From a checkpoint of a small sound classifier: log mel input.
Rows from block 9 of a small sound classifier, named by matrix and row number. Each number is 500 + 40 x the weight over its row's rms, rounded and kept within 0 to 999. All counts start at 0. Numbers have three digits each. After the name is the row's rms in percent of the matrix's.
After each channel's rows are labels from the 100 clips, of 14976, where the channel reaches its highest value: "loudest" is the band of the loudest frequency at the time of the peak. Only what is clearly more common there than usual is listed. The data: single notes of musical instruments (NSynth). In brackets: how many of the 100.
# conv: pointwise conv (model.blocks.9.conv.weight, 256x256x1), inputs 0-85

conv.223 108:469526470479502474481514482530539503584496436475517438481560537508451478496473485533495547499525472513485480484502442441449473505476541459547472540452479527489463525507516585555487514519528498487455575452526440469493472570466471551486548523536479469501467500
loudest: 250 to 500 Hz (49)

conv.243 099:519504485518533526481464473527496423462449548500488475499527475525516501495433558422471560456489518579469487535507541498507492549514523502562459514497513523441501492397495392442494416538502465524505453507539458493508506522453534518529509530473489470456474401
loudest: 1000 to 2000 Hz (48); 500 to 1000 Hz (30)

conv.58 102:542567446558550505506398475530486534458515554472487433508514460534451475498593451503456518544526449472557447503457438391570488547476461501506485510465476512495535479450447489536462552492486498511504572428496535520513524484471499435524490445538508488466524547
loudest: 250 to 500 Hz (32)

conv.4 101:539517494454475494492506595510558562501579508507465525581453558565468539455493525432526526416554503578614516454538518489494537469489526542467528490432451467531524464469468485502487495552438438499479492504573515476544512526532488498471509519435497559467485468
loudest: 250 to 500 Hz (37)

conv.61 112:424495486498525498415477485508554539420533446535489478497514498551521477547518494520439536577505550470429528485536487496498485529448493475595521502497468517501596461511484527511499515488530522509540480493474515524460538472500472436490514464502563471496525512
loudest: 250 to 500 Hz (35)

conv.21 090:512604617527458490524558547469498516468518477483479454475476482534541440510502496478550499398473431526500479545478492479556493445528581453480505467529485465496463532544467522517512471501461589539528488470517493461467530504479513520558474539423479447510526459
loudest: 2000 to 4000 Hz (67)

conv.22 105:551480482508467451509493470467582500480513475511510440538453502470523487483528511474465538602487476444523575479580501469537476466561519477504501497475500446522455521447440447561487498518465506498551471524492485522440463537531426522472427458452482498485465517
loudest: 250 to 500 Hz (55)

conv.45 103:489490443431451452542507485545555493524491576481466482436491490497443435569427482473527449488506417533477429611448494508546537523484491448482472461466566495502511515472488420551489441532501476542512494500459422484542564520462511420517502435468420530476438536
loudest: 1000 to 2000 Hz (38)

conv.240 094:545550502560508441497499561472502505453439499455449455512516583555554504603495538449545508492501413478495486543512512546513550498504488469500457578545496490449489522475543476531594490474455434603412490511441516477488492477437460450440402534501489486490514488
loudest: 2000 to 4000 Hz (35)

conv.231 094:552474506510458473492457492497450489515512505401480471451504538451461543464504498488523469528523576546454444511483455469522406469471517509518520472531483500526471473493543536619493509477519500543529552494493473424488519546444451463484558516502491506543486524
loudest: 1000 to 2000 Hz (31); 2000 to 4000 Hz (29)

conv.46 084:445492535417501503521477446426520490457517492568523471482476527465521466498497436505495520495553422401485520482461519492475510506512533506470533573588439541502502461504522478478505481522464530513583385467473534475518477497467524528574543464568524484550483511
loudest: 1000 to 2000 Hz (35); 500 to 1000 Hz (32)

conv.254 095:495516484501537489487518549459456493432470527517443517510491520480552491523409507536545483603509465496508439487433532485515457556474526480495520471484500460564535505522564526459490403472553524461580448556521449472489495542424490503491465535464554468505451459
loudest: 2000 to 4000 Hz (37)

conv.12 107:427543507407448465555494506558469543486463508473478504495593534544485457525475503460453517389482484527404418513514480446450512468408450464509481541454539507471527484518439505473476463538497484462587512565476542434527543459516460549510504512484437502523504511
loudest: 250 to 500 Hz (53)

conv.64 105:540468483514528475471491485534514490412477533461500542495518517470511460498464492520522519544443473492491452497467494491520529493553495503532501522540487486517489502458494453514443487505531534508477511487415570514470474494472456502546445465489512432494439527
loudest: 500 to 1000 Hz (36)

conv.228 094:486465447496463456422472486472522489457514517533494536470518546466460494522508511430449541432495552542484564472555519479559513493492535498514540450524498559438544462510481473542445488538510457437487438462473410569500509542607548498503510488447461529455495442
loudest: 250 to 500 Hz (36)

conv.28 101:530513445466500492477515517514484548430575460473486576499470467510474492505502531532494491463415481514596495465477477475494495486454490506407527498458507548488543532405468541560493471509508463420488482519491533496494415522554516466492508507406468526487464487
loudest: 250 to 500 Hz (32)

conv.213 091:519488511521434468499489596431460472497417499444539504508451494512554559560533492445459461457494488481576488472453488468502481464477513622506551530565514503559502560485497556462609473497496482484536441497476526488538522479483524467507483528482499539539475466
loudest: 2000 to 4000 Hz (46)

conv.249 096:489515487552549488534480510495504448553500454443548528531469461440530483512496502560490486544504531548401479503585510483469477554462486454527435496572479521538537534528530444466531487481489509480464597501497472584509561457551569537468514508514424475542496491
loudest: 500 to 1000 Hz (29)

conv.51 100:494547493481426440441546517505514553521508446499515504534473539498507484467542561486542495515474500471389518440535460493500442513440475501565511478480540452463506491470514573531464500523469493478530505467458527465506497468422485517527513484505476531475520463
loudest: 250 to 500 Hz (34); 500 to 1000 Hz (28)

conv.250 092:476499524500472436485472503535484506571431512557538450494458520480483539436498492526418515481486458504579454499518482425484500515465473446456494485490485520500520410546462510465497517400503469475446607471483508528537459490471458514439494437480434451528441480
loudest: 500 to 1000 Hz (36)